From a checkpoint of a small encoder-decoder audio transcriber.
Training: muon at rate 0.0027, 5100 steps, batches of 48.
Data: 15625 training examples, 15.7 epochs.
Rows from block 6 of the text decoder of a small encoder-decoder audio transcriber, named by matrix and row number. Rows with one number belong to one neuron. Each number is 128 + 24 x the weight over its row's rms, rounded and kept within 0 to 255. All counts start at 0.
After each neuron's rows are labels from the 100 texts, of 14976, where the neuron reaches its highest value: "fires on" is the input token at the peak. Only what is clearly more common there than usual is listed. The data: read English sentences (LibriTTS-R).
# fc1: MLP up (decoder.blocks.6.mlp.fc1.weight, 768x384), inputs 0-95
# fc2: MLP down (decoder.blocks.6.mlp.fc2.weight, 384x768, transposed), outputs 0-95

fc1.497 [113 146 131 107  95 128 164 111 128 141 134 120 112 173 110  88 131 131 111 107  89 139 175 119 150 138 111 144 157 149  90 160 124 148 128 119 111 109 143 149 106 122 103  78 126 116 160 146 112  73 118 146  91 122 137 116 103 105 112 122 184 142 132 114 154  89 110 112 171 134 111 114 133 171  93 104 103 125 111 139 139  99 121  99 115 161 158 128  77 120 131 150 110 128 182 150]
fc2.497 [136 113 140 120 130 102 152 126 127 146 149 150  78 127  90 157 142 118 102 136 103  80 111 108 101  92 101 101 146 127 156 141 141  96 136 144  76 130 130 138 127 133 129 107 121 146  69 139 192 119 129 157 145 146 176 145 162 162 155 130 101 104 139 129 118 104 100 139 122 142 162 156 154 113 108 140 101 153 127 130  88 120 100 142 124 143 115 131 144 117 152 117 130 111 146 109]
fires on: "d"; "e"; "l"

fc1.750 [118 119 115 119 114 140 142 122 120  92 116 117 133 139 154 129 140 116  94 112 142 130 121 121  84  93 164 153 120 115 146 158 158 103 145  97 123 137 103  85 172 177 117 131 169 147 118 146  96 138 153 129 111 122 152 114  85 152 164 157 104 159  83  80 111 120 131 176 126 139 128 124 111  76 142 141  99 196  91 183 117 119 158 163  85 124 161 142 164 137 129  95 132  99 140 140]
fc2.750 [118 134 142 167 126 137 116 157 156 107 124 113 109 134 120 139 146 125 118 150 162 133 104 134 129 136 152 143 105  82 132 128 139 143 156 114 116  92  94 132 125  91 101 146  94 126 183 112 133 135 117 169  85 132 126 142 116 114 126 105 123  98 140 123 112  70 134 138 147 115 145 113 141  86 124 154 161 102 138 156 140 178 110 135 151 112 112 119 106 162 128 137 123 105 171 145]
fires on: "d"; "u"

fc1.313 [128 144 156 170  91 113 112 117 167 159 106 125 128 145 120  90 130 122 123 151 158 186 151 147 134 127 115 143  90 139 133 124 102 143 101 155 142 141  84 109 155 106 123  79 117 135 123 134 159 117 113 153 113 125 119 105 110 150 144  90 148 163 102 119 134 183 120 107 121 115 150 183  73 139 111 128 142 147 163 135 130  80 164 111 126  78 111 110 165 121 159 122 115  79 146 146]
fc2.313 [153 130 150 148 105  73 132 134 110 147 149 174 140  78 151 127 144 133 141 130  98  93 122  95 105 162 134 145 159 117 125 103  97 158 135 102  95 103 166  94 131 162 154  89 180 123 103 129  88 131 131  97 110 154 178  96 134 162 107 165 159 105 114 131  94 149 155 101 130 115 119 123 127 127 122 156 159 147 146 112 127 162 112 118 160 127 116 122 136  64 134  95  85 100 126 115]
fires on: "l"; "f"

fc1.312 [138 132 165 104 152 120 113 158 155 139 169 146 114 122  98 142 117 122 168 138 141 164 128 135 126 127 131 108 176 120 132 166 141 104  92 190 143 128 172  97 155 126 144 117 138 146 147 149 119 107 128 110 140 141  98  87 108 116 147 147 124 173  77 123 156 138 137  99 142 129 145 182 110 111 112 137 127 118 143 142  95 128  86  72 117 151 109  87 161 152 124 133 114 151 124 115]
fc2.312 [158  93 124 145 152 105 163 124 123 104 120 128 103 131 127 102 133 173 119 124 172 131 115 173 154 123 101 134 132 160 144 153 117 112 115 114 144 166 117 118 148 114 138 113 145 111 104 175 135 113  73 171 138 114 149 162 127 121 114 100  87 148 140 112  72 125 116  74 147 114 123 129 141 162 113  98 132 116 168 166 184 138 173 114  87  86 122 125 139 112 164 151  90 122 119 143]
fires on: "s"; "o"

fc1.372 [173 133 151 129 136 149 137 122 119 101 142 146 158 118 145 104 141 142 100 133 118  99 109 174 137  95  92  91 113 142 103 130 100 124 137 142 154 130  89 114 159 104 183 140 165 147 116 113  61 136 137 112 102 166 177 155 122 134 111 150 143 117 101 149  87 116 161 114 104 136 129 126 131 118 111 147 124 122 105 127 125 132 114 125 148 106 136 151  95 145 135 135 116 115 153 129]
fc2.372 [113 127 140 118 137 116 158 134 124 114 136 130 127 135 103 105 120 117 160 114 135 147 148 110 100 110 132 145  90 122  89 129  92 104 125  99 152 157 196 110 153 124 101 120 116 114 149 125 145 149  92 146  69  83 160 102 108 127 163 120 132 106 126 135 136 156  93 159 121  95 116 111 118  92 134  99 151 153 109 115 142 114 119 120 137 107 141 117 117 138 136 169 105 154  69 110]
fires on: "d"; "f"; "t"; "w"

fc1.320 [151 119 114 108 155 126 124 127 152 165 136 137 162 162 123 136 127  90  85 115 150 130 124 146 200 104 134 137 125 119 111 107 126 190 137 157 121  93 125 127 120 115 113 122 155  81 174 137 131 124 124  91 101 122 110 117 159 110 143 100 121 118 140 142 130 114 121 129 171 140 126 142  93 111 115 174 115  79 103  73 114 125 139 173 117  78 114 140 141 110 141 139 105 112 122 142]
fc2.320 [129 169 156 115 140 157 111 120 168  96  81 161 151 141 127 148 112 142 149 122 167 128 118 110 112 108 158 146 144 133 136 127 143 141 131 126 133  90 127 135 164 141 143 114 136 128 147  90 178 115 111 167 144 125 142 147 146 128 113 127 112 122 149 153 126 115 170 136 115  89 146  88 128 112 110  90 117 163 150 144 145 122 146 130 110 147 126 159 144 162 131 136  68 110 158  95]
fires on: "m"; "p"

fc1.617 [128  99 162 123 137 101 161 120 167 104 166 168 131 101 141 149 197 123 160 149 178 138 129 196  96 107 124 135 123 129 165 129 112 151 153 108 137 115  81 110 140 129 147 115 127 109 107  65  82 139 118 138 171 110 115 124 113 127 158 156 135 149 164 104 151 126 174 148 134 157 104 159 172 102 118 146 123 144 127 143 132 162 128  97 132 122 141 141 121 163  88 121 109 143 126 141]
fc2.617 [142  95 106 109 193 123 117 139 177 130 158 162 118  75 158 135 141  81  90 140 110 181 114 114 136 186 165 123 123 118 123 112 153 138 142 113 162 136 175 159 114 126 125 117 134 158 157 157 137 101 129 123  42 135 120 126 129 138 100 122 144 103 190 138 121 116 108 160 145 133 110 106 138 134 139 118 155 140 122 129 151  93 129 142 113 138 109 154 156  73 149 146 135 134 100 122]
fires on: "d"; "g"; "n"; "l"

fc1.288 [114 118 123 134 106 113 165 107 128 156 139 155 148 166 112  60 117 158 130 101 139 113 151 159 179 129 108 140  78 164 157 131 111 203 112  77 109 113 119 153 157 142 132 125 110 143  84  92 117 112 137 120 126 132 100  77 124 168 131 120 134 129 153 158 103 108 145 168 173 150 117  93 136  85 148 107 168 163 119 170 135 168 163 114 142 136 129 122 135  85 170 108 110 135 117 138]
fc2.288 [106 142 169  85 135 111 101 152  96  99 161 118 122 146 149 154  97 158 126 130 102 101  97  97 114 142 135 133 119 136 104  89 119 138 128 119 130 110 113 113 103 109 127 141  93 130 128 126 104 143 180 139 149 128 144  82 152 137  82 115 124 103 118 107 138 136 111 115 100 139 107 145 138  89 163 119 136 128 120 113 122 147  93 139 110 105 120 140 152 115 128 158 131 144 107 108]
fires on: "r"; "n"; "p"

fc1.554 [146 109 100 140 118 142 139 125 130  98 132  99 117 106 154 169 102 131 118 108 127 161 151 113 171 163 132 142 120 173 111 107 158 113 171 150 108 103 143 134 125 170 118  99 168 188 111 167 110 128 141 176 111  85 145 102  96 113 130 128 136 205 101 159 122  94 134 135 121 131  73 114 104 156 117  87 162 130 105 158 121 132 160  96 143 135 125 176  93  99 133 141 112 121 133 138]
fc2.554 [164 122 144 104 162 140 123 100 124 127  62 114 162 113 120 106 140 157 135 102  94 144 131 173  77 127  93 123 139 125  87 133 100 105 116 103 131 111 156 138 140 133 158 112 117 142 120 125 164 143 149 161 110 122 151 147 178 167 150 104  81 123 144 116 116 131 137 105 134 111 109 100 132 136 125 178 111 111 124 135  92 111 102 143  75 133 131 110 121  94 117 125 130 161 124 140]
fires on: "d"; "t"; "k"

fc1.490 [158 111 125 151 147 119  97 113 167 128 115 134 149 110 141 134 148 101 111 115 158 121 128 126 135 119 187 170 131 147 100  90  88 136 132 125  94 131 157  77 150  97 136 100 140 127 146  99 145 139 144  93 107 138 122 144  77 110 105 124 147 142 100 102 124 152 146 168 121 155 154 146 109 113 159 168  92 100 120 124  89 127 145 174 136 132 138 126 143 169 185 117 118 111 104 125]
fc2.490 [135  95 101 104  72 147 121 148 131 134 190 122 102 127 143 120 125  88 128 107 120 154 167 115 105 180  90 122 108 105 131 115 136 126 106 136  99 106 119 170 146 136 126 116 132 136 128  98 103 150 122 192 118 126 151 146 120 129 194 108 156 157 163 191 179  97 116 107 173 121 145 115 138 131 141 116 126 110 132 146 168 123  80  96 109 118 146 165 127  99 164 155 127 122  71  88]
fires on: "v"

fc1.583 [113 105 122 100  92  93 130 133 114 112 173 123 149 105 123 151 121 142 146 148 136 125  82 130 161 145 116 117 103 129 148 150 152 135 136 167 116 166 167 151  71 138 105 107 158 131 130 145  87  83  99 139 139 140 152 126 144 140 119 130 130 107 129 130 163 144  91 131 101 127  96 125 126  85 144  93 159 138 156 138 119  92 144 155 126 122 129 124 129 136 138 148 136 158 166 116]
fc2.583 [122 152 126 138 153 154 128  98 121 109  94 126 109 110  84 122 184 139  97 140 101 129  84 106 117 135  70 138 122 113 143 163 119 140  94 147 122 100 121 156 126 131 115 179 115 132 140 128 120 182 130 138 138 123 104 139 174 133 164 121 127 110 137 140 135 148 137 181 161 109 143 108 130 104  87 142 122 143 106  50 142 145 123 166 151 182 150  96  95 109 140 103 105 129 149  74]
fires on: "r"; "w"; "m"

fc1.755 [140 124 101 111 117 136 119 124 154 128 116 163 127  89 127 142  89 130 133 121 164 139 181 127 108 143 134 121 116 143 147 140 123 168 138 134 118 110 114  90 146  94 138 128 130 149 160 118 125 150 113 166 135 116  76 137 138 111  69 175 134 155 137 103  99  92 117 103 172 143 110 128 108 112 125 114 146 135 112  89 118 112 141 167 135 176 135 163 162 177 101 145 135 147  96  89]
fc2.755 [127 139 120 126 143 133 130 164 133 156 113 145 113 106 125  96 150 116 164 123  99 117 119 143 152 114 108 140 169  96 132 137 118 121 153 120 112  76  86 172 169  93 113 144  92 138 110 164  95  88 166 100 118 160 131 126 146 172 168 108 153 115 109 140 147 164 125 148  79 155 115 123 148 163 136  80 146 113 167 124 105 130 137 141 145 108 110  78  91 141 135  88 119  89 151  95]
fires on: "v"; "r"; "u"

fc1.85 [144 125 145 155 141  97 115 197 149 131 168 101 134 128 106 144 140 125 136 131 149 140 148 130 108  84 107 142 142 159 135 168 130 160 125 144 147  96 117  80 158 153 120 146 117 150 160 164 113 100 126  88 115 135 115 137 116 141 112 144 147 161 145 136 135  98 132 134 158 169 121 142 134 111  94 127 152 165 111 100  76 106 103 177 160  77 101 159 181 108 126 129 168 110 134 122]
fc2.85 [148 123  93 122 157 111 112 117 118  86  90 130  83 113  92 122 106  99  92 117  97 132 121 122 162 165 138 171 151 119  84 122 119 174 138 110  97 125 120  99 122 121 101 114 139 154 103  99 116 146 125 142 174  97 122  91 127 117 165 125 106 165 136 138 136 152 177 123 117 107 132 109 111 108 134  73 101 105 132 130 137 112 125 153 135 163 163 151 115 121 123 143 171 116  99 109]
fires on: "l"; "g"; "t"; "i"

fc1.137 [161 110 131 136 189 117 146 124 124 135 151  90 120 110 159 158 123 104 148 118 115 140 138 113 133 108 129  99 166  92 106 129 128  95 102 154 133 138 129 139 103  85  89 122 119 117 133  89 124 168 140 128 127 201  81 140 138 141 172 132 139 104  96  74 112 123 183 138 107 166 151  82 132 136 146 142 136 106 111 136 163  77 102 144 131  98 145 123 140 147 108 129 140 167 152 164]
fc2.137 [ 96 137 107 114  94 182 126 149 170 134 129 126 146 106  90 122 152 159 114 133 141 159 142 153 116 125 109  83 134 110 145 128  88 158 163 126 189  91 157 139 135 100 119 137 133 100  98  93 130 144 184 117 134 110 191  92 108 143 128 130 135 125 129 124 129 133 112 113 128 138 110 119 164  97  67 131 132 151  98 132  96 144 137 118 135 110 122 178  98 121  97 188 115 149 139 156]
fires on: "s"; "t"

fc1.136 [131 141 154  78 107 118 126 133 145 150 129 133 113 140 151 122 128 148 126 102 113 136 125 126 123 115 129 134 134 156 139 121 139 120 128 159 143  94 119 163 176  92 141 159 149 112  75 146  96 118  98  91 146 121 138  90 142 146 134 112 136 158 106 132 119 120 176 118  88 151 150  80 145  93  98 122  89 158 164 109 145 154 102 134 144 128 121  81 128 151 138 143 137 123 118 160]
fc2.136 [151 149 142 157 125 148 150 155 133 120 121 124 150 114 117 105 124 131 149 162 115  99 186 132 119 126 152 123 136 107 131 115 156 121 120 122 141 140 144 124 108 147 138 125 160  99 148 124 151  89 155 201 125 103 130 110 102 145 113 130 102 124 157 130 132  96 156 141 105 128 100 144 147 123 176 114 141 146 103 135 153 134 162 106 112 123  98 110 121 114 158  96 113 106 116  89]
fires on: "l"; "p"; "i"

fc1.69 [129  69 115 153 146  93  78 177 158 121 128  91 148 140 104 149 144 176 148 157 125 152  86  98  84 139 136 142 142 167 134 156 170 117 145 110 107 131 118  94 112 151 151 135  86 130  83 130  90 144 142 155 131 143 113 121 130 120 152  74 133  91 130 140 151  96 142 140 120 110  99 135 134 154 122 134 124 105 128 109  95 121 143 125 139 117 139 126 114 115 135 115 117  81 120 147]
fc2.69 [117 120 135 122 129  94 106  86 116 146  87 128 133 149 167 163 148 121 154 124 126  91 149 130 111 160  95 112 146 100 149 128  96 139  95 133  80 157 123 174 140 145  79 176 141 117 132 123  90  98 134 108 138 160 122  68 178 126 129 134 125 118 136 157  92 133 164 106  79 124 108 145 142 154 164 115 143 127 122 115 180 120 128 119 128 123 139 138 153 122 106 128 109 171  83  65]
fires on: "r"; "l"; "h"; "d"

fc1.212 [139 107 112 144 131 166 142 123 127 107 135  98 117 157 139 134 108 136 109 105 122 126 114 121 163 153  74 145 149 148 142 102 135 135  99 131 170 142 157 122  90 118 138 165 161 127 119  99 102  89 131 186 152 137 147 143  99 113 177 183 161 125 107 111 170 106 115 120 148 124 148 127 105 115 104  70  98 106 107 128 122 103 114 139 118 157 146 160  84 107  96 129 122 128 162 110]
fc2.212 [143 135 135 125 190 120 135 111 134 147 110 108 154 126 138 161 110 156 128 113 140 140 117 166 139 145 126 140 140 168 145 140 128 108 144 106 130  98 145 140  89 130  95 136  93 141 141 104 118 139 131 154  94 151 108 105 141 122 129 122 154 152 105 112 150 113 123 137  73 140 115 147 132 112 124 154 179 162 111 143 149 130 131 169 117 117 148 108 172 132 121  93 151 150 167 115]
fires on: "v"; "r"; "k"; "l"

fc1.744 [ 99 127 145 128 140 120 107 152 119 121 138 130 171  95 126 127 120 125 125  84 137 125 132 141 153 152 119 127 156 138 173 120  97  88 145 121 151 127 181 151 142  92 118 138 131 131  96 126 105 152 125 108 119 160 161  94 116 154 122 123 122 120 138 139 121  79 160 154 151 163  85 153 140 120 111 106 108 185 134 143 121  91 125 163 155 123 121  77 124 108 135 111 131  97 171 115]
fc2.744 [125 103 125 155 150 113 115 110 142  65 129 101 120 158 133 141 143 115 143 154 129  84 116 127 160 111 127 109 139 131 129 159 166 155 122 100 112 124 156 139 136 176  96 132 101 117 117 148 144 145 136 123 178 142 190 155 124 128 158 119 102  96 116 137 114 126 117 130  96 112 108  99 139 142 144 123 167 135  72 128 136 135 105 100 131 167 180 137 162 142 150 119 113 159  67 141]
fires on: "l"; "t"

fc1.514 [114  94 160  88 158 135 128  76 100 137 114  86  93  83  99 160 151 100  88 108 114  84 165  68 131 150  87 114 101 130 121 122  96 141  95 104 122 130 140 114 133 160 138 153 142  92 105 157 136 169 140 160 159 159 121  49 163 157 102 136 128 146 108 130 155 113 135 108 117 113 167 135  88 129 144 103 114 104 129 165 141 118 137 183 113 107 148 166 145 149 103 157 114 112 187  83]
fc2.514 [150 109 122 130 142 128 155 115 146 115 131 163 135 122 167 160 132 154 134  85 181 121 149 140  78 114 156 153 139 114 122  79 124 106 130 119 111 121 111 156 136 106 163  91 105  95 135 135 109  88 120 149 145 134 110 141  82  83 144 117 175  88  67 125 130 115 101 121 163 138  95 167 130 119 111 139  92 103  97  66 111 156 127 124 134 117 141  92 120 129 152 149 119 143  96 105]
fires on: "n"; "l"; "c"

fc1.391 [118 131 139 117 109  96 172 137 106 149 123 133 137 115 129 158 136 134 158 134 115 127 107 146 136  94 175 120 141 117 123 113  99  90 187  86  86 159 100 135 143 129 116 121 127 126 128 133 140 120 120 156 106  86 117 148 130 154 162 133 143 119 168 107 148 135 128 148 163 163 128 125 133 144 130 163 113 114 130 143 110  82 138 128  83  98 128 124 123 131 138  90  77 134 142 132]
fc2.391 [164 101 116 160 137 130 143 132 148 125 156 158 116 133 165 104 136 135 116 154 160 168 118 141 101 135 116 152 106 105 147 175 107 126 112 140 160 140 155  84  92  81 113 159 106  88 153 117 102 120 120 119 166 178 111 134 121 128 103 108 137 107 105 136 101 121 140 104 106 149 106  96 126 124 141 132 152  97 127 150 133 161 121 125  96 115 117 100 115 117 121 163 165 141  79 141]
fires on: "s"; "l"

fc1.357 [188 139 150 136 145 120 125 140 156 155 152 162 119 130  98 137 152 123 143  91 153 164 152 140 134 140  98 113  79  79 125 131 149 102 119 140 138 122 141 101  87 156 160  96 121  98 141  93 121 130 111 113 116 147 136 113 122 132 179 161 111 140 119 128 106 136 161 119  96 122 158 137 124  97 137 156 134 119 131 114  83 101 128 124 154 125 116 141 120 170 155 163 141 102 166 150]
fc2.357 [146 164 112 158  94 154 155 107 155 110 141 110 166 200  95  88 119 114 130 124 129 117 110 141 111  94  80 166 172 146 147 146 166 124 100 139 138 164 127 148 157 132 166 139 141  78  91 116 141 150 119 133 135 108 114 128 111 111 142 124 124 152 153 148 145 133 153 139  84 116 130 132 125 113 103 114 121 114 150 132 119 108 118  98 144 110 125 161 166 144 183  98 126 123 142 144]
fires on: "m"

fc1.134 [ 97 116 157 129 131 163 144  85 146  96 117 115 145 112 147 141 133 122 125 107 143 145  84 141 126 144 123 109 133 121  78 139  86 149 120 109 174 139 122  98 131 143 126 115 181 104 141 159 140  92 160 157 137 134 109 113 127 132 154  89 157 153 161 117 147  92 105 115 123 124 105 155 122 135 125 128 119 163 172 150 164 116 105 111 115  73 118 127 161 114 122 100 124 113 114 109]
fc2.134 [100 160 142 116 124 148 139 154 106  83 115  97 108 140 130 121 108 139 166 103 129 156 112 158 140 127 178  85 154 149 144 123 134 137 123 150 146 164 130 126 134 107 114 125 114  81 133 105  69  92 127 148 128 117 147 124 113 121 104 133 140  93 110 140  83 143 128  83 126  94  83  97 133 155 158 110  98 120  77  75 125 137 107 120 124 150 133 144 133 136  83 133 121 126 137 146]
fires on: "d"

fc1.0 [117 110 105 153 121 101 108 114 141  96 134 102 138 157 132  98 158 143  82 134 148 108  88 129 121  93 140 170 149 110 103 126 118 144 146 143 136 105 135 119 107 115 167 126 122 129 130 108 119 168 127 138 143 135 144 125 103 135 127 131 144  93 137 118 150 132 178 102 109 113 114 152 132 120  95 114 111 124 103 140 103 152 103 143 133 114 138 131 136 112  97 128  82 128 138 164]
fc2.0 [123  90 144 123  86 117 126 166  88 107 163 112  84 147 138 151 128  78 115  83 144 121 138 175 128 138  97 142 108 155 127 127 125 126 119 117  93 129 148 162 134  95 118  92 119 142 131 118 152 108 106 148 108  95 143 149 121 134 143 153 114 139 152 155 151 107 106 173 145 125 125 107  95 165 141 136 131 122  98 127  67 115 119 103 126 102 142 126 163 117 106 105 154 100 118  99]
fires on: "d"; "a"; "u"

fc1.505 [150 114 165 173 113 129 156  88 121  78 176 137 150 104 125 109 124 136 102 156 102  80  99 141 116 139  99 128 138 125 154  68 116 103 164 179 167 118 145 139 107 129 147  84 152 133 148 125 137 124  76 178 136  95  95 142 141 100 109 117 102 121 162 156 150 109 109 145 104 166  94  78 106 150 123 116 176 143  80 138 110 127 100 131 114 127 109  86 153 134 119 134 158 132 142 126]
fc2.505 [117 152 149 140 129 146 129 150 146 140 169 103 155 149 144 113 121 107 105 137 122 136 139  97 136 100 113 134 117 166 115 171  98 105 150 148 160 160 151 130 138  97 106 133 113 140 195 113 125 172 139 100 131 178 147  92 136 154 149 129 161 141 123  89 121 142 134 109 109 179 114 141 130 145  93 127 123  87 165 140 155 115 129 138  90 137 178 137 104 143 121 134 133 123 107 102]
fires on: "i"; "o"; "a"; "u"

fc1.460 [102 115 154 112 108 104 141 134  97 141 130 113 139 113 119 125  94 134 101 124 144 123 109 125 127 165 118 127 121 166 132 127 134 122 115 120 144  98 164 125 125 156 167 124 132 150  77 140 140 112 116 128 129 135 118 103 105 131  94 145 121 144 132 144 121 111 147 126 104 155  90 130 133 121 170 103 127 156  88  85 153 141 122 158 146 111 127 112 107 118 115  93 180 128 146 141]
fc2.460 [163 118 141 125 108 149  96 197 153 132 129 112 106 131 119 137 173  73 165 104 153 146 130 158 138 100 113 113 148 150 102 142 110 100 135 113 150 118  87 131 128  84 144 176 132 142 158 161 121 138 121 124 146 162  90 117 113 113 119 104 106 169 138  99 130 130 149 162 153 119 115 157 174  98 107  96  87 162 140 141 139 179  88  87 106 121 130  99 173 170 115 114 106  88 114 159]
fires on: "n"; "i"

fc1.559 [101 117 153 126 140 115 109 130 134  85 136 115 131 142 155 139 100 142 168 104 155 106 117  97  99 115 143  93 145 182 146 140 139 135 135 140 129 153 190 137  73  99 150 139 102 129 108 153 108 142  88  80 171 182 129 138 106 162 153 126 109 149 126 176 150 101 131 158 126 120 132 141 158 103  88 131 124  98 160 122 143 104 161 150 165 112 111 107 133 136 133 170 110 110 110 143]
fc2.559 [143  98 150 131 106 134 121 149 136 117 165 162 138 113 117 139  96 103 154 150 145 168 158 183 122 121 155  92 135 117 143 131 112 118 126 145 133 129 117 130  88 156  80 165 107 110 112 153 152 131 104 122 117 134 127 158 170 126 145 135 126 132 105 132 127  95  93 111 136 156 100 125 118 105 127 136 101  92 137 179  96 131 126 141 115 126 148 150 124 143 104 127 114 174 110 147]
fires on: "i"; "l"

fc1.150 [155 130 104 108 147  99 113 121  86 133 142 121 128  99 135 113 107 132 105  91 134 147 115 118 141 139 152  74 128 148 111 167 139 140 149 136 149 162 115 132 138 102 112 142 182 163 157 133 147 143 123 103 132 117 105  99  93 127 111 134 142  82 134 168 161 120  94 136 133 113 109 116 135 152 132 150 104 144 153 147 118 134 168 155 131  84  97 168 132 161 120 168 105 160 143 102]
fc2.150 [115 113  89 145 108 153 131 134 129  97 132  65 159 144  95 136 170  90 159 108 143  93 125 124  62 161 104 149 142 107 128 122 125 119 145 149 151 130  76 152 117 125 155 152  67 109 111 110 102  83 132 139 132 169 140 122 124 141 154 152 163  89 128 108 135 125 139 116 160 108 110 132 101 150 148 115 112 125 140 166 162 115 131 110 138 108 177 137 125 119  98 139  85 125 119 133]
fires on: "v"; "u"; "p"; "f"

fc1.286 [141 137 177 136  78 114 147 147 136 132 177 161 156  77  94 133 128  69 114 175 155 136 153 109 152 134 121 127 128 127 114 114 141 162 111 112 133 100 110 152 102 104 139 132 123 144 167  97 151 163 136 112  75 113 159 141 130 110 141 138 141 106 122 125 100  50 110 118 153 112  96 107 135 137 158 100 137  73 119  94 159 122 169 144 114  94 136 131 110 113 108 124  93 100 177 109]
fc2.286 [135 131  66 117 173 129 133 130 129 140 120 125 141  88 117 108  91 162 136 192 160 130 149 161 100 131 100 126 109 131 150 164 110 134 170 104  70 126 130 151 139 112 118 143 110 128 129 156  99  97 131 143  81 142 134 154 165 131 136 140  74 134 123 117 135 174 135 126  96 190 110 133 142 103 139 115 105 110 159 138 105 111 106 152 147 119 112  96 158  68 103 148  90 161  83 151]
fires on: "m"; "t"; "s"; "l"

fc1.550 [130  90  98 176 122 125  78 128  94 137 156  75 162 182 142 140 140 132 128 135 144  93 152 120 121 167 138 126  62 133 123  97 163 129 150  98 153  86 166 127 115 130 105 147 126 133  72 122  98 143 145  90 150 149 146 111 120 205 114 132 103 140 140 120 133 110 128 114 182 102 113 166 124 121 158 128 157 120 131 136 154 140 134 105 181  97 161 168 156 116  97 161 123 157 145 144]
fc2.550 [ 87 154 148 127 155 137 130  99 147 114 121 174 130 125 160 118 124 150 109 106 107  78 144  88 118 129 137 132 104 112 156 167 130 136 147 134 134 133 105 146 110 133 143  86 129 119 150 149 187 138 135 128 103 196 131 152 171 151 130 156 136 118 150 122  99 141 122 157 135 139 126 136  89 121 104 103 154 138 107 144 125  82 135 105 121 143 167  75 165 128 139  91 162 131 125 118]
fires on: "r"; "j"; "l"

fc1.125 [146 119 127 125 151 158 189 137 117 121 148 113 141 145 115 118 123 134 148 128 140 141 102 157 170 118 145 128 127 177 100 136  72 148 152 140 153 101 141 136 149  91 138 123 155 139 128 133 119  98 134 168 164 171  75 125 102 134 126 174 133 142 145 106 142 135  89 190 154 142 145 111  81 140 138 120 138 156 143 133 138  93  91 180  91 141 143  98 156 106 121  93 131 134 200 146]
fc2.125 [ 88  97 115 130 127 118  93 106 101 175 149  81 128 176  80 109 148  89 103  97 101 116 154 116 107 158 189 122 156 123  86 129 114 105 129 106 112 127 159  76  94 136 136 133 135 155 138  79 148 142 108 120 110 165 163  91 125  85 130 133 127 153 158 145 111 115 144 109 137  98 123 137 157 125 129 166 113 129  99 135 148 132 111 141 129 109 145 102 123 106 138 132 118 104  64 161]
fires on: "s"

fc1.477 [116 113 128 134 163 127 115  97 122 120 120 135 116  72 128 106 127  78 145 142 164 114 108 120 122 143 147 171  84 128 129 159 134 136 180 141 173 145 166 132 107 117 153 125 132 138 116 136 115 117 128 101 122 103 132 128 115 143 102 116 148 125  90 102 147  89 121 134 123 167  86 142 134 107 111 159 119 194 117 107 138  99 167 134 146 135  97 145 146 128 112 149 136 143 138 128]
fc2.477 [157 151  94 164 115 138 104 151 154 128  95 114 130 138 128 127  91 129  82 121  97 106 109 119  95 107 147 100 139 137 147 108 118 106 105 130 102 136 178 176  77 169 113 121 128 123 149 118 132 147 108 125  85 109 118 119 131 123 130  95 159 139 130 139 152 101 134 159 145 113 128 142 150 135 108 157 148  57 121 135 171 137 154 112 113 126 149 138 112 146 139 170 152 162 118 111]
fires on: "m"; "n"

fc1.646 [123 112 137 123 101 144 125 134 150 143 140 121 139 109 115 119 146 162 129 126 129 152 145 133 132 134 127 130 111 123 151 177 128 146 124 162 103 127 147 143 117 109 114 123 160 110  97  95 157 143  98 153 127 118 129 143 145 171 149 141 160 104 152 120 123 143 163 132 118 114  98 115 157 142 134 123 116 134 115  85 134 150 132 129  97 166 145 132 117 140 168 119 114 121 170 161]
fc2.646 [125 154 129 106 136 129  90 124 119 144 139 118 115 105 115 162 114 131 130 157 126 160 137 100  86 160 117 148 134 129  85 130 140 105 134 159 150 158 147  92  96 119 136 136 138 139 126 132 128 104 137 122 131 135  79 137 117 100 131 109 114 115 115 141 150 177 114 156 132 143  80 145 115 156 119 149 106 107 107 164  92 125 107 113 142 114  99 139 128 120  77  83 110 144 107 167]
fires on: "m"; "f"